config.toml
downsampling_factor = 8
encoder_qk_norm = false
decoder_activation = "silu"
decoder_block = "basic"
decoder_upsampling = "pixel_shuffle"
optimizer = "soap"
beta1 = 0.95
ema_decay = 0.99
max_steps = 14000
weight_decay = 0.1
adamw_weight_decay_other_params = 0.05
Rows from block 11 of the encoder, named by matrix and row number. Rows with one number belong to one neuron. Each number is 128 + 24 x the weight over the matrix's rms, rounded and kept within 0 to 255. All counts start at 0.
# gate: MLP gate (encoder.blocks.11.mlp.gate.weight, 384x192), inputs 96-191
# fc1: MLP up (encoder.blocks.11.mlp.fc1.weight, 384x192), inputs 96-191
# fc2: MLP down (encoder.blocks.11.mlp.fc2.weight, 192x384, transposed), outputs 96-191
gate.268 [158 123 142 123 133  91 110 121 102 117 150 151 130 137 134 142 112 152 127 130 107 110 121 113 113 189 127 133 127 122 132 121 144 112 119 134 140 108 121 137 125 102  57 139 126 123 134 127 117 125 120 139 159 136 158 133 137 139 128 102 131  90 117 155 150 170 109  82 102 117 110 117 140 115 172 157 107 145 128 134 108 131 130  76  60 131 205 122 147 128 152 121 124 122 133  88]
fc1.268 [137 102 162  96 124 131 120  98 111 137 174 159 105 132 129 109 149 108  96 109 129 120 129 121 124 153 129 134 123 124 127 149 126 105 131 136  98 153 121 146 137 113 122 108 136  81 111 119 124 120 133 193 120 123 144 136 136 128 125 129 125 108 128 153 137 133 121  78  79 128 173 104 140 105 162 125 126 130 136 123  92 151 129 120  89 138 153 137 155 125 129  91 128 114 134 124]
fc2.268 [109 128 114 187 120 193 144 175 129 154 104  68 138 115 105 128 122 118 149  69  79 140 109 131 131  73  88  73 138  84 137 127 130 147 130 127 134 128 140  73 123 144 188  97 127 160 130 160 137 135 156 133 125 156  90 115  92 110 132 161 156 140 110  91 148  88 122 145 146 145 134 127 122 148  77  98 179 116 123 104 131 161 131 213 226 108  72 140 154 127 123 163 128 172 153 171]
gate.269 [118 108 126 113 129 139 154 129 127 116 123 137 118 100 135 112 112 124 128 133 127 131 114 133 130 119 133 145 133 135 127 146 143 124 107 123 117 128 139 131 130 129 132 145 121 139 127 126 131 126 143 123 130 115 131 130 132 120 132 129 123 126 136 141 110 116 135 128 126 128 137 121 128 146 130 125 129 130 131 132 119 134 137 134 149 128 100 142 148 143 124 122 126 134 139 127]
fc1.269 [126 102 117 138 141 112 117 139 149 128 140 129 124 143 146 139 135 134 129 106 152 134 120 127 132 121 128 133 117 119 114 125 116 125 126 144 133 139 119 122 134 130 119 121 129 126 120 129 134 115 125 138 135 114 126 126 129 149 129 135 131 135 107 123 135 127 135 126 127 117 124 134 121 126 120 125 129 125 130 119 128 122 137 125 118 111 129 124 128 134 126 129 131 125 129 136]
fc2.269 [167 134 141 113 128 128 134 121 126 138 114 136 156 131 139 123 128 125 128 133 128 128 134 129 137 122 139 132 130 123 125 129 128 124 123 129 125 123 128 125 126 129 148 128 115 130 133 125 126 127 140 128 112 129 133 127 132 126 151 131 128 133 129 129 126 123 132 131 123 145 137 133 131 135 133 132 130 146 118 118 133 125 126 120 120 105 129 108 139 131 128 113 116 107 123 131]
gate.270 [ 94  90  78 185 108 150 147 141 101 155  90 140 107 123 166 136 112 137  63 125 151 146 120  71 168 125 130 132 129 156 115 149 107  62  42  75 117 139 121 163 128 169 140 153 145 181 107  94 121 155 124 137 158 138 182 136  85 127 171  96 157 142  82 196  42 147  76 126  89 111 113 120  72 120 157 122 134 122 121 130 150 160 128  70 123  88 107 120 193  76 216 151 112  78 205 156]
fc1.270 [123 139 117  99 139 125 104 134 118 136 134 101 130 135 116 120 118 132 124 112 137 138 135 138 112  98 163 132 128 137 146 132 132  98  93 129 145 165 121 112 134 137 126 130  84 137 129 112 133 142 117 141 126 143  89 119 138 163 161 136 100 131 132 156 166 100 148 121 123 102  98 153 133 165 126 117 125 132 130 130 150 164 174 103 127 129 125 128 135  80 131 145 129 170 155 122]
fc2.270 [131 108 101 137  75 120 181 148 143 118 105 134 140 146 155 113 128 125 118 148 126 158 116 124 157 128 133  76 151 131 151 117 130  93 103 123 127 126  97 154 112 165 124 111 161 130 154 116 134 134 130 134 156 118 135 127  92 131 162 123 127 135  80 145 135 132  93 119 127 106 124 164 102 124 134 127 163 125  93 133 155 174 164 156 134 115  81 114 119 114 191 152  74 136 154 146]
gate.271 [129 136 134 143 128 125 133 144 136  97  93 137 124 130 141 112 132 113 136 123 131 121 153 150 121 104  97 113 105 135 148 107 121 137 133 111  83 128 144 145 164 153 143 137 133 119 115 117 130 112 135 100 104 155 141 137 112 125 140 126 162 132 140 166 132 123 136 133 121 136 148 115 128 104 116 116 127 134 132 140 160 134 128 133 154 140 131 128 118 143 113 127 116 124 103 143]
fc1.271 [122 108 116 146  97 126 123 121 115 129 141 134 129 128 162 149 101 115 104 153 130 126  92 132 143 133 120 135 111 130 142 168 124 114 161 120 121 140 148 134 139 128 150 144 132 143 140 138 129 131 125 120 133 142 126 132 119 119 131 106 127 127 130 144 107 148 123 127 138 129 137 120 131 126 139 114 118 143 127 121 102 119 124 111 117 148 132 133 101 130 104 140 131 144 123 132]
fc2.271 [136 131 130 149  98 133 148 152 148 124 105 107 136 129 136 131 134 113 132 134 111 127 126 135  94 114 121 123 135 149 154 147 126 154 167 109  70 127 129 149 133 130 155 121 128 135 127 117 111  98 125 117 126 174 146 128 127 124 131 130 147 115  86 139 115 143 131 159 120 134 173 111 123 128 131 121 133 122 110 116 132  87 121 127 132 130 148 125 115 128 134 128 103 129 118 147]
gate.272 [141 114 137 132 120 134 135 132 129 115 117 112 122 134 132 118 118 124 129 130 124 122 127 128 115 129 140 130 122 101 124 123 131 142 116 129 119 131 135 119 147 133 140 132 109 127 139 119 153 122 147 104 127 155  98 119 125 131 118 128 131 131 133 135 121 126 108 125 132 133 128 128 153 114 134 126  97 130 136 130 134 118 122 125 139 155 131 164 116 105 121 123 131 135 124 118]
fc1.272 [115 117 148 134 148 120 130 127 130 142 133 127 120 114 148  98 113 129 127 131 120 134 162 123 132 152 142 134 138 118 145 121 112 126 154 129 124 137 127 128 116  86 136 150 143 130 125 147 108 121 141 102 116 127 113 121 128 138 132 114 118 123 128 125 108 123 126 126 159 121 135 135 125  96 124 125 138 117 131 121 136 132 121 109 146 130 126 115 131 153 130 140 128 154 151 130]
fc2.272 [133 126 131 127 122 134 171 130 122 124 102 129 124 134 123 136 127 124 132 132 130 134 126 127 131 139 160 126 122 116 148 114 122 125 134 128 119 118 124 132 128 135 135 129 129 119 132 125 114 124 147  92  98 165 109 128 133 124 151 144 122 135 134 125 137 126 130 141 138 132 129 135 168 126 135 128 131 117 138 109 146 123 140 106 114 123 135 132  81 116 121 112 127 133 129 117]
gate.273 [167 133 140 163  94  71 142 133 142  94 109 131 152 131 128 144  97 157 120  96 133 151 143 137 118 128  59 124 122 124  95 164 164 139 145 142 131 130  89 160 128 114 124  99 149 112 141 108 160 103 144 133 169 124 137 118 129 130  85 153 157 145 133 154  89 106 145 152 137 139 132  98 115 110 127 128 138 139 123 140 111 113 122 144 124 157 114 110 137 171 144  97 132 142 122 131]
fc1.273 [146 114 172 106 128 168 119 149 106 112 131  85 135  91 134 118 153 136 126 131 126 118  88 132  93  98 125 105 158  80 173 138 133 146 122 160 164 151 156 140 126 105 124 128  91  94 155 151 131 146 105 139 103 151 121 144 104 170 147 159 151 119 101 132 129 159 128 129 108  90 133 165 152 154 133 127 136 166 131 116 100 108 123  74 107 133 191 125  58  95 107 139  46  97 186  82]
fc2.273 [153 129 135 137 131  61 111 112 193 112 103 154 118  98 130 148  99 142 114 122 114 140 154 107 139 159 104 130 125 128  51 137 192 114 111 149 145 129 130 160 110 127 125 120 163 139 130 109 156 156 144 113 166 110 110 128 120  95 107 144  96 122 121 153 127 110 142 159 122 147 129 115 125 109 121 111 145 128 113 135 117 139  91 121 134 120 133  82 157 157 134 125 172 138 120 114]
gate.274 [142 116 153  85 152 133 120 161 109  99 104 145 144 133 121 153 147 133 116 109 131 130  90 158 132 118  98 104  97 145  79 137 143 110 111  99 126 163 120 158 179 119 117 135 132 136 138  32  99  67 139 170 138 139 125 114 110 159 137 126 109 121  78 127 133 132 140 126 121 104 108 115 128 110 128 128 133 113 128 132 146 126 148 150 137 134 126 130 131 151 115 124 146 161  85  98]
fc1.274 [116 122 128 146 139 146 134 125 132 133 125 128 134 133 131  91 124 154 118 112 132 122 141 107  97 111 102 168 161  95 155  92 113 132 136 152 105 124 142 113  75 138 147 129 141 158 152 178 134 153 147 124 133 137 129 133 119 127 125 108 127 128 127 118 128 126 102 132 129 108 135 170 139 128 132 133 144 128 126 130 102 113 127 107 129 164 122 126 142 115 142 128 124 125 173 159]
fc2.274 [156 129 145  96 134 131 109 137 135 126 117 128 123 128 130 145 156 145 142  80 116 124  90 149 152 128 128 112  89 166  85 154 165  92  89 117 178 197 135 158 231 107  83  98 143 134 107  50 129 111 101 161 137 134 171 130 118 128 176 132 129 134 102 126 134 127 135 120 113 154 107  81  69 116 137 130 120 130 129 139 154 102 145 145 134 128 119 147 130 133 145 101 139 173  47  86]
gate.275 [114  88 127 147 128 134 109 113  91 143 125 140 110 137 141 153 143 170 122 102 127 164 138 119 154  81 132 128 145 126 128 138 129 131 112 122 134 113 125 158 103  40 129 138 155 100 126 156 130 106 180 105 117 134 138 110 140 128 125 109 171 141 136 149 125  98 145 156 132 109 139 117 108 148 165 111 122 125 165 141 124  70  46 116 122 163 128 115 109 129 125 160 167 168 148 109]
fc1.275 [150 130 142 138 130 128 115 128 119 140 110 140 172 118 120 124 137 133 151 156 136 130 154 139 119 138 128 126 134 147 166 106 130 122 120 138 122 122 105 123 160 153 138 106 123 145 134 105 156 146  85 123 179 140 118 137 131 141 178 125  99 111 153 116 129 131 142 114 140 122 106 126 125 128 119 137 133 140 121 128 167 155 129 139 140  86 119 143 109 127 136 122 131 122 136 122]
fc2.275 [170 103 103 148 110 151 132 119  87 143 149 121  93 127 124 153 140 166 116 121 151 161 140 114 162 112 118 111 144 111 104 156 130 145 114 118 155 118 109 136 102  82 132 128 156  97 161 125 107 127 144 131  96 120 155 122 122 144 131 116 150 124 106 168 129 126 120 176 142 118 146 131 118 165 126 110 122 133 134 125 114  74  90 132 117 141 129 129 103 113 130 151 137 181 127 154]
gate.276 [128 144 113 135 110 101  88 121 144  96 123 130 126 124 126 140 141 109 113 128 169 146 132 128 107 103 123 131 123 109 135 134 117 107 110 101 137 132 126 119 128 129  76 149 171 119 109 109 119 106 142  91  98 175 126 132 115 103 129 123 128 137 144  96 152 105 120 139 120 150 130 100 147 141 109 122 104 139 105 106 129 141 132 124 104 101 161 132 122  97  92 123  94 128  87 113]
fc1.276 [100 136  99 150 108  99  95 123 140  79 102 113 129 113 117 162 140 136 117 127 157 128 125 153 152  94 128 129 138  85 153 131 129  56 123 115 119 122 134 110 131 137 106 175 133 154 126 122 126 136 102  62  98 190 119 117 119 125 117 122 116 134 145 129 163 117 117 178 123 148 100 104 221 193 133  95 131 150 107 129 131 148 129 152  89 108 169 143 117 116 115 105 133 151  94 119]
fc2.276 [133 159 125 127  85 118  91 120 155 133 113  98 133 140 113 145 163 113 133 122 177 132 115 172 119 141 154 133 133 115 134 150 113 100 110 110 124 139 122  53  92 116 102 113 166 148 103 115 130 125  91  55  94 186 101 139 132 130 159  94 135 158 141  84 131  93 111 155 152 163 131 123 189 155 126 171 100 153  89 127 130 194 114 175 127 110 168 127  68 138 124 149 103 175  57 133]
gate.277 [112 121 147 155 110 135 102 130 137 155 123 129 123 129 128 125 112 101 136 147 117 114  99 121 111 132 126 123 111 102 129 118 150 125 125 126 116  91 122 125 135 138 122 116 139 144 122 133  96 112 173 115 112 118 127 125 128  97 145 141 138 117 124 123 121 130 128 112 130 136 140 142 132 126 106 131 126 126 139 109 119 120  93 142 156 137 146 108 128 168 126 102 126 130 134 123]
fc1.277 [109 123 155 136 130 131 107 133 141 131 128 151 122 130 127 114 100 122 132 178 112 143 102 128  94 113 154 120 133 127 106 120 133 127 128 123 128 117 134 122 134 134 126 108  99 145  83 119 118 107 126 165 127 110 124  97 138 114 117 126 134 127 106  97 125 131 132 131 109 131 106 149 152 140 122 138 136 130 161 104 127 134  96 134 155 142 125 127 113 133 119 125 128 128 122 110]
fc2.277 [121 123 117 128 151 109 128 121 118 118 147 137 112 133 122 129 129 140 119 122 128 118 112 126 116 157 112 134 111 114 112 131 166 114  99 126 129 150 137 128 129 133 147 146 119 135 130 128 131 114 111 160 117  86 117 120 144 138 105 119 130  96 126 116 148 108 130 147 137 109 101  96 132 162 155 117 128 148 133 126 109 128 130 149 121 146 134 153 122 109 100 141 146 128 125 104]
gate.278 [132 105 127 157 123 109 129 150 141 165  87 132 149 133 121 133 143 104 132 147 124 109  89 126 126 107 121 158  83 100 149  98  91 160 124 128 135 110 135 152 173 133 129 155 148 133 121 165  73  93 164 103 105 170  99 139 119 107 106 101 157 126 138 155 100 159  98 143 156 142 163 153 106  38 115 128 129 107 155 146 141 121 120 149 144 134  98 115 122 159 122 111  90 135 158 172]
fc1.278 [137 132 108 122  80 117 100  82  79 198  85 107  90 172  78 119 201 124 141 125 129 142 108 107 159 175 133 111 151 102 164 129 130  74 194  74 144 121 156  57  79 154 228 115  96 162 111 136 121 156  42 130 149 119 102 138 185 114  88 146 195 130 139 123  65 193 128  89 127 148 165 158  45 165 139 170 158 151 120 133 208 128 115 115  77 153 134 120 175  50 145  77 135 123 144 124]
fc2.278 [107 134 123 121 155 114 136 139 131 120 155 158 150 129  93 133  71 125 157 110 125  91  99  97 143 111 139 144 122 135 122 116 177 138 122 116 133 114 121 122 120 173 116 149 131 119 158 141 152 153 159 104 108 150 131 136  73 128 116  94 112  90 160 126 116 107 132 136 140 137 124 120 174 106 126 104 137 117 136 114  89 128 120 175 124 144 135 125 139 133 101 130 118 127 126 119]