config = dict(
    encoder_arch='vit',
    encoder_mlp_ratio=2,
    encoder_conv_stem=False,
    decoder_blocks_per_level=1,
    residual_init='scaled_by_depth',
    optimizer='soap',
    lr=0.003,
    shampoo_beta=0.95,
    l1_shrink=0.003,
    ema_decay=0.99,
    batch_size=384,
    epochs=127.3,
)
Rows from block 8 of the encoder of a small image VAE, named by matrix and row number. Rows with one number belong to one neuron. Each number is 500 + 50 x the weight over its row's rms, rounded and kept within 0 to 999. All counts start at 0. Numbers have three digits each.
Before each neuron's rows are labels from the 100 images, of 14848, where the neuron reaches its largest size: "strongest on" is what is common among them. Only what is clearly more common there than usual is listed. The data: capsule endoscopy frames (Kvasir-Capsule).
# gate: MLP gate (encoder.blocks.8.mlp.gate.weight, 384x192), inputs 0-95
# fc1: MLP up (encoder.blocks.8.mlp.fc1.weight, 384x192), inputs 0-95
# fc2: MLP down (encoder.blocks.8.mlp.fc2.weight, 192x384, transposed), outputs 0-95

strongest on: finding: blood fresh
gate.356:491461484474460523369487512556626527542480458383474473483425370521522484476511461497497601550409490479555462495478551533433481489497453432426477557492401479538547484524525531493440580546493444509500572399523525519561463640536513501549482503479558495482533581592489492475433362509502406345
fc1.356:499498520513480505454385500516486478509550463457554516521429430534521547417474575467498613507401440509428423512497513473453501554450498467463540534486430409557526498519550515519489550519485518459523458472509491581500489471505446457534515521511604519399633524559498504500480433531486372474
fc2.356:477504512535583502642524450477455559460523475599585523557587549484537567419539477482440479443579530498442494513433562482573588549459511498491549495588571513485494569442494438506478425473516494457494413557467576427642473459430437419393544505481490552592474442430495415558556607477464623507

strongest on: finding: blood fresh
gate.213:559436527524523502519516375554426486460457511539474509447459465462451581508531500465426364509522515591499535619476427518393509490502496485583600531488468383471594494504502628523501466521464495500592494522546420522486505532557589451472513524499514521479418582492485438545582534451558473496
fc1.213:476500468494504527484444487472551511486528506391493526481426544538496436501445495561504586496385383486387500490493512545474533502514501533432550513508438586504435432553494493448454503480532493569476463410472511503535554500444622468513499506501542433517505406528510505445480539510524458482
fc2.213:606454575508509478516494480515433515559420551578440530456555507423480561500539495473499334496603557629524551549515530472467454460502504431580470539493464416447543589505541570550548500437402494468523509527527428469420495502527563525454477532567467520503462577476425479541513469505551551552

strongest on: finding: ileocecal valve
gate.2:474495485509502616492491511534539530493472497419508651494383508492544491335501433459510417459448498504519464471629500560473481518506522462500551510550389517530562473444549515602489501503470528464509493496508473502502476642421450485462399510533572554516496502558476526496454417487504467499
fc1.2:490546534505474374466489530465500407487562400476569533386557434519472474515452580481479497468615459521511462527465449522496491475469481478491512411494529552513513563508501472502583571457583577471454563540517524494503512441557500486457499495548496412501473486522599502539570576531526508505
fc2.2:501499516496494603536514502559497499500472556453430568485401478468555525331518426490509415504450499551531507483600512556441491529549505491522533512555518441517530462540562536489453495579452552502461544523475444541546538632449385538436428577454468555432466508594501553510435398483496506476

strongest on: finding: pylorus
gate.372:492506580488521533497525429516563491481410474405570470485556485531502428500460562489476528497503484506547546559502516501376544498496416434525590463398500567508500450486509485593431414470467580529412511453597507460560509492471427529490488435500515547453552580477393402468606474480473489469
fc1.372:508509503507491488507577509492506477467438496631558478501573512539367531543501479561513532414510517489439592558494572398512499554523470527554493501503542507501485489427482515575465549458466522615533569586496444420516459504512486503519479502505487520490531527414485445534567503441552608514
fc2.372:498430461545529505499467442447492512502548564515499519476414515408655526505506485437476494594466519496571390465504520573495581520455535549431485574464486469499466482560538482442545493503540467407501458517475530499479563508493504424495546504494471506439425493540562493473442479481425436520

strongest on: finding: ileocecal valve
gate.311:523495552517549552420617364557449532541495580520530479522497501533453523499537502557363479501469594593554498476559480437436468497487495541484516452503587372538505491430448490622505483510561503510605444509526452453498523556453488441541486592443451421452512466523546580491606508502495469495
fc1.311:486487525573570369428430501604460552498505436505537509514435427555505602421495502515492631459552479547511431497557501426461529626567493519508479515432545442495487422512506529529500512499473447467604411482529444476486618541487521518478472531466590457549482515509493559501610498534511535463
fc2.311:618543599500519503488546353550466608589471501586545523466460473539478499561496392520470514457494470579540520408493492415378488546434486537496558473477568386513481474446503504583585536562523489470622445479583401506427478538486489490501517530478501600490438522506477525496616496536475543451

strongest on: finding: blood fresh
gate.145:548438576539471560583474420532501593474476528486508429566463508486477554494470500427446539544509589525538506451556514479494493493625503445569493493512546477531542486488496508593541510522419566494456481559457537452531590482442539499506505513504512491501462519481458417491477456501454502510
fc1.145:501457505489478515595429521517449527447520566395482440540550495433472435467476544533362504554457491480425450523515434565469544497503506599374518554600458519524556398493474500501484508473446594518456518500440489583507556486503582514574538526443571549551481458560558542406477624488499517530
fc2.145:687440587558583495555496453481549480532469518435436469481503400454470468473468493423474471494488542483547462376542519532483522515546564477431568490554534526487551478460458504527506582531404550459434471610532518402507596450429440499518525466515596537421496520504467486503486537469420479544

strongest on: finding: pylorus
gate.107:496447418565485405521535535500522495505542500501486568553589437494504454507611452493578446486532556485526440430593456552565411463503553429514512546493474534504512457482518501500541509455520464558514500479448529529500442499450608455423468490537324513477522503498482587442499521592492448535
fc1.107:460546500467473567466477488512441571556493445628495487502555488496494466556519480550330464451489505473483503445538495455563525516551465495376525525569468439498541488515491493473485458556466490531544543419505546532475501533481485507506551501535516569434515514486423472509551455523438511549
fc2.107:473424599548498578403379453482505500509494493598537568516513537473500447580568439489428416421507500501547529508510516442561491513522474522438535529494493484515497406512474553377457452498494508564476487490477497494406498535496391514540573543517509484595573503548507467533547502474466506602

strongest on: finding: foreign body
gate.209:598562444457514518504571509495510454510538459488508501482569448595511422559541473497515502586486535443449519461491464611545410543515529468448514490519462498509483470523408540464500553495468522462403530524527519531507497520582533491423457606481425575483474475547433510446390483540481494522
fc1.209:542657468527524586538573542444501484493465556513510493461453524551413488504511500472451469517507532490440517486456480569492484514519542499510427550543497408529529507464396492484512549441461431541507563416492415505451456546618478549488477505509484595433479490570484554537404505588512492502
fc2.209:447466552478504491508474511488503525529485585502603461485443520389521511523453486610487511453599465517511433529435518472487500513409437502487419480604492448520463506429551525550501478492492478511623444533399507535555492501387513464505483470433482541490559522493516484449618569485465581528

strongest on: finding: foreign body
gate.340:478540554493493461505466451456416492508506500461484522452496509610523568445521564438436481499474506546476551533456491482487497500642524481497536557505491475532466493506439568592500457477461528453415348499511492483506488524507466473474498449373547529438448470437466406515550532412555541497
fc1.340:491462481471500565550510447503471465483496488495514539379464566547605520424512378482530446524489692602444452448485460500527523541497612595573414489458564487526525477478454504504481499487454492428492456410552514499482473564523494466495430597443522500462525457529549486518511527497488541407
fc2.340:555600426444549481524604595512484527488497574440534430541510503441484459514571534535535522480576506474505509513500477500499551500398506532495511485521483517488571531482598485411508479598584463489613622475503481469517465409551532519568591512574515496510516504491559474493434531595441480511

strongest on: finding: pylorus
gate.54:480497526474521551403467452573529400341489491386487514486475599490524491459562530532500548524551500481474517526490602515397590486462516436534476543521546512520533447507567488568476505529486501526511439443497463460464486407494444513528503427445587580494523509524468524586514433413474574467
fc1.54:478504495467465471483530497479564515536583485485518534542516503535500525496411526501705514568527524521452520534398495524456403536588496557520483559503466467454435555585502549514492450509487511473517493542452527640555394586576497509402537533511506491492630496502552466440444491459506426477
fc2.54:392499464475531531462492505635465341448516500458426456498545520484512493523482509526479455549505577444472495444529516490494533495569560468484490517497507482483525514451481511499512544490466483603429491567500535523433470462536565542501564499502612509456416581548460524546522503364496477378

strongest on: finding: ileocecal valve
gate.83:465431504527406483535512515471497553547500444522454455486534426521529472555497540506478585536490484420457504478438491540458535486481478468480412554474489486581434465549471507496506528507504449537480447562461569514484517475485585462456501502501498531495492517490456499479498693557440559512
fc1.83:502451572505477510510434422605491505456542464459614528601463501568524494470587527480418537470478509598589509508510564350496485510456436419539482487496500496531500472530529508609485507501480529475462429453522481536558602509423505441493521492560463500480498498477556520487508398409539468443
fc2.83:545526583482554504475503434529455517433464485487509526533468513467503523481594488502451509516517492548613443599503562419489429522455465382508525464489500421612561497480529490585444503558454552447440461397488425550514536449384474473553428499607508494500510408463504517596571476435531535499

strongest on: finding: blood fresh
gate.270:542500498448522574512568503500551432579441530532475470434523539485509470569528448541511358505436510568484550595503453509495491492503457506527466500506512483472458400547391552558493428484465533561463536500477457476528590548591584448576386649390404505529458491475487507518458564526586487475
fc1.270:503486487413574572444497485556513498527526463440601498512493501490605530481476573487504438584398523505559409500524438542548442478542587499568498471424502498537499587529472490444529529489450461478417550494552632554512487544534417432443537545575427481569514497499499457485539493475523410551
fc2.270:501500474548525504460424506444474530518533488466540495538513427503517551472432597475510603545586505464525480420493531519481522477505523510500534520479490462487574650472537489466506568516519519449487485509578570477482452528435415494450542432615486441461525524565517434484543405474449394549

strongest on: finding: foreign body
gate.65:482522537491536563491493531520495471524495556504421524512524461491548496564604492488419480368495458558496510467518476413512408492559471503477466386566451486498466498477563503571487497518488500497539574441561550540541576470495464541508557560477542487499447552462618496501547498414512500501
fc1.65:451421421429502498530578500512522521580458497499502502510450494518523471499497404495413392494580451460511454504492519486495611483464586517503532502533576382471484490461482518477447445447434487528517498507447548508525470533506443556511508491434579606526469476500500422517581555452416489565
fc2.65:540524418514449454564527395498505516508487469504516472464465550511464552467454585544505538548443491459465457507517530629480565503456610477506528613463592559496553542554413474502503496523534467553487445503499425485415463502531483488479518488500456522516528441523441503496522497495496494478

strongest on: finding: pylorus
gate.288:514460513433456609474526487457472498534433474495472483543495494500487539520485521563500469474477500504565592511489528573508468496499489487453557506518420529506521464483521498541360462458499471415409518488608577404550494506411448436505487501500501552494565564482427451467570459519522501370
fc1.288:499403481510591506552464430573473532510490503512506550473461527490502527499476570487515428477437518571562403540546570427456484512429539440512505489507425493499498412552508471555554461497552507506552468507587478445507562454504518422532508496550608383548500501478563577487526435482522414617
fc2.288:479624508509441532449525573419479475481453483542486451553469563563483479555503430479536605499504461456404583447498432558486556495567480532488510475486522498510539570429527500479491508551549491480497605514414563495532431563522485555447556515429469584478520482503400455533477490529519611435

strongest on: finding: blood fresh
gate.190:525396520495403380514505442572461549589456510536472540456496571635588429493508433484466501500529485539461474464483511499433496594583510514506499547529495578444529450434501590517438458483536506584517540494473389403467510528575462406509520534478436481428530587581499543516482518482618507526
fc1.190:489563469552418436459514403490473540551573471487546494500457497486473476415559523428581482424532438503507519470506485498521423486516529522514586407587509400437428516498451542543546529605512496500535574555473476409438491531423524526523471539562629492478488492428455546611473474478507525426
fc2.190:420517533515547451537519370490428568514554423545558409532531527519535511456473506489499429525492480539480515482523561508520409392549408429506381508584537540446522526434438561498507557502481519473489438516506433503440430498388545572504535506521539469502549426577500552512420530546520538473

strongest on: finding: ileocecal valve
gate.220:438530486418493550478530530472538462500546539500464514564510423510507460492553466488464483500563516550531536478499424492515499494499507529449514574520452468524515447539483494576457458469499525562522483457494408578419535498539557475454528570535400544444481517576653367480506543472569554380
fc1.220:478509520577466519532458487491486479432516501463535503433490490575498494531540570503472486497568601542528561516482500495528440513494562475550491478453465484461455560438465520516528456482515534449489506620492494573452503425538579444509457483424517467474499474511459568485354449601501402527
fc2.220:464493497516507444486508476476415500497544499481517500531511453479557400462500497508455464500540484492555519500477449446449499394529480529521546506483455457501508523537547423554490485499424549494499495463492476553472517543540522498504464512502460514483469599534647485454406462498534497472

strongest on: finding: blood fresh
gate.379:491493584474590527500510455446523485591465485543526498519523447466470494523592481570432454543553505457544507529512479505482540398499459394492534444573523541535504509553524503577440472495477503571490523504533609497607459581474431340566443471513470497631520520451502429501510507428437473532
fc1.379:451472470537528472511464495553515482581516421532488454508456500530393581560466468588604581541542417530373491527458500613459537412510468504474528522487541581495497447538521515517518468491463591487473499501407427512464508499500499385496477496524519531482560517466501486498448562559458473546
fc2.379:556502512511529505487475474429462471489580530565461539550509541366511502491549486511505490510596508503557520477491500425473511547432522533535514449560547498418498620518523502496465311519500397547478487484555511470514490479474435547411490477502452506477443597479478476523515412499525545502

strongest on: finding: ileocecal valve; finding: pylorus
gate.136:499435521451376447476497466512482471482539484543529569470433549506501482542500591498509500513511513471514497528508495464552493512462553495500401451473490437536480516495481418499511709476510560608456523523500553494496461398464497475456468567424465402499453493414556514469548506449537475423
fc1.136:518503561491514435516470456542501500494510463454471477575560526445536574487541545557571602506539505432460441523538502516525467437535527467499478504560472490525492486579464498500491489532507421441500551489528471503461426592455510440523492626475509475523677585390445523500449500528482532474
fc2.136:499536546459552445584463510541417515431510480526464445630537537489518626500512574517498583443536455460486423543548482504498489493527544440518495495589466560510509471621522533510442443523478477471493533506586528420416488541497464515522500597518484457547637562426487532541393452518499546428

strongest on: finding: ileocecal valve
gate.376:493467456476489515431412471556472577456463421440589488477553520482418397520503392483567543399527503502511467456415497457474518601482514561489439507433508507521506507477617616490468509537479523451516467465532578494526503486500441537455537496454461534505446436547460448518500494468550441508
fc1.376:500558521562531467504488442680508532602457511518509473599465497491456506504486368496515473447386527559482526478511504429526526494489465537454586575464474501491465524471507572489520439492547500358440491498620562478470445489406451512600515511524410473542450441499516452492460496594520575471
fc2.376:513469545497488479555478552345419454501504531497508474423439496422500548504527572509451444567533565502551530429474514508522457521535482451618418420519535471519504501479454483444565510565480505552578587524451503562571527509591467396555449514515567477526613588402534529528540532551460458475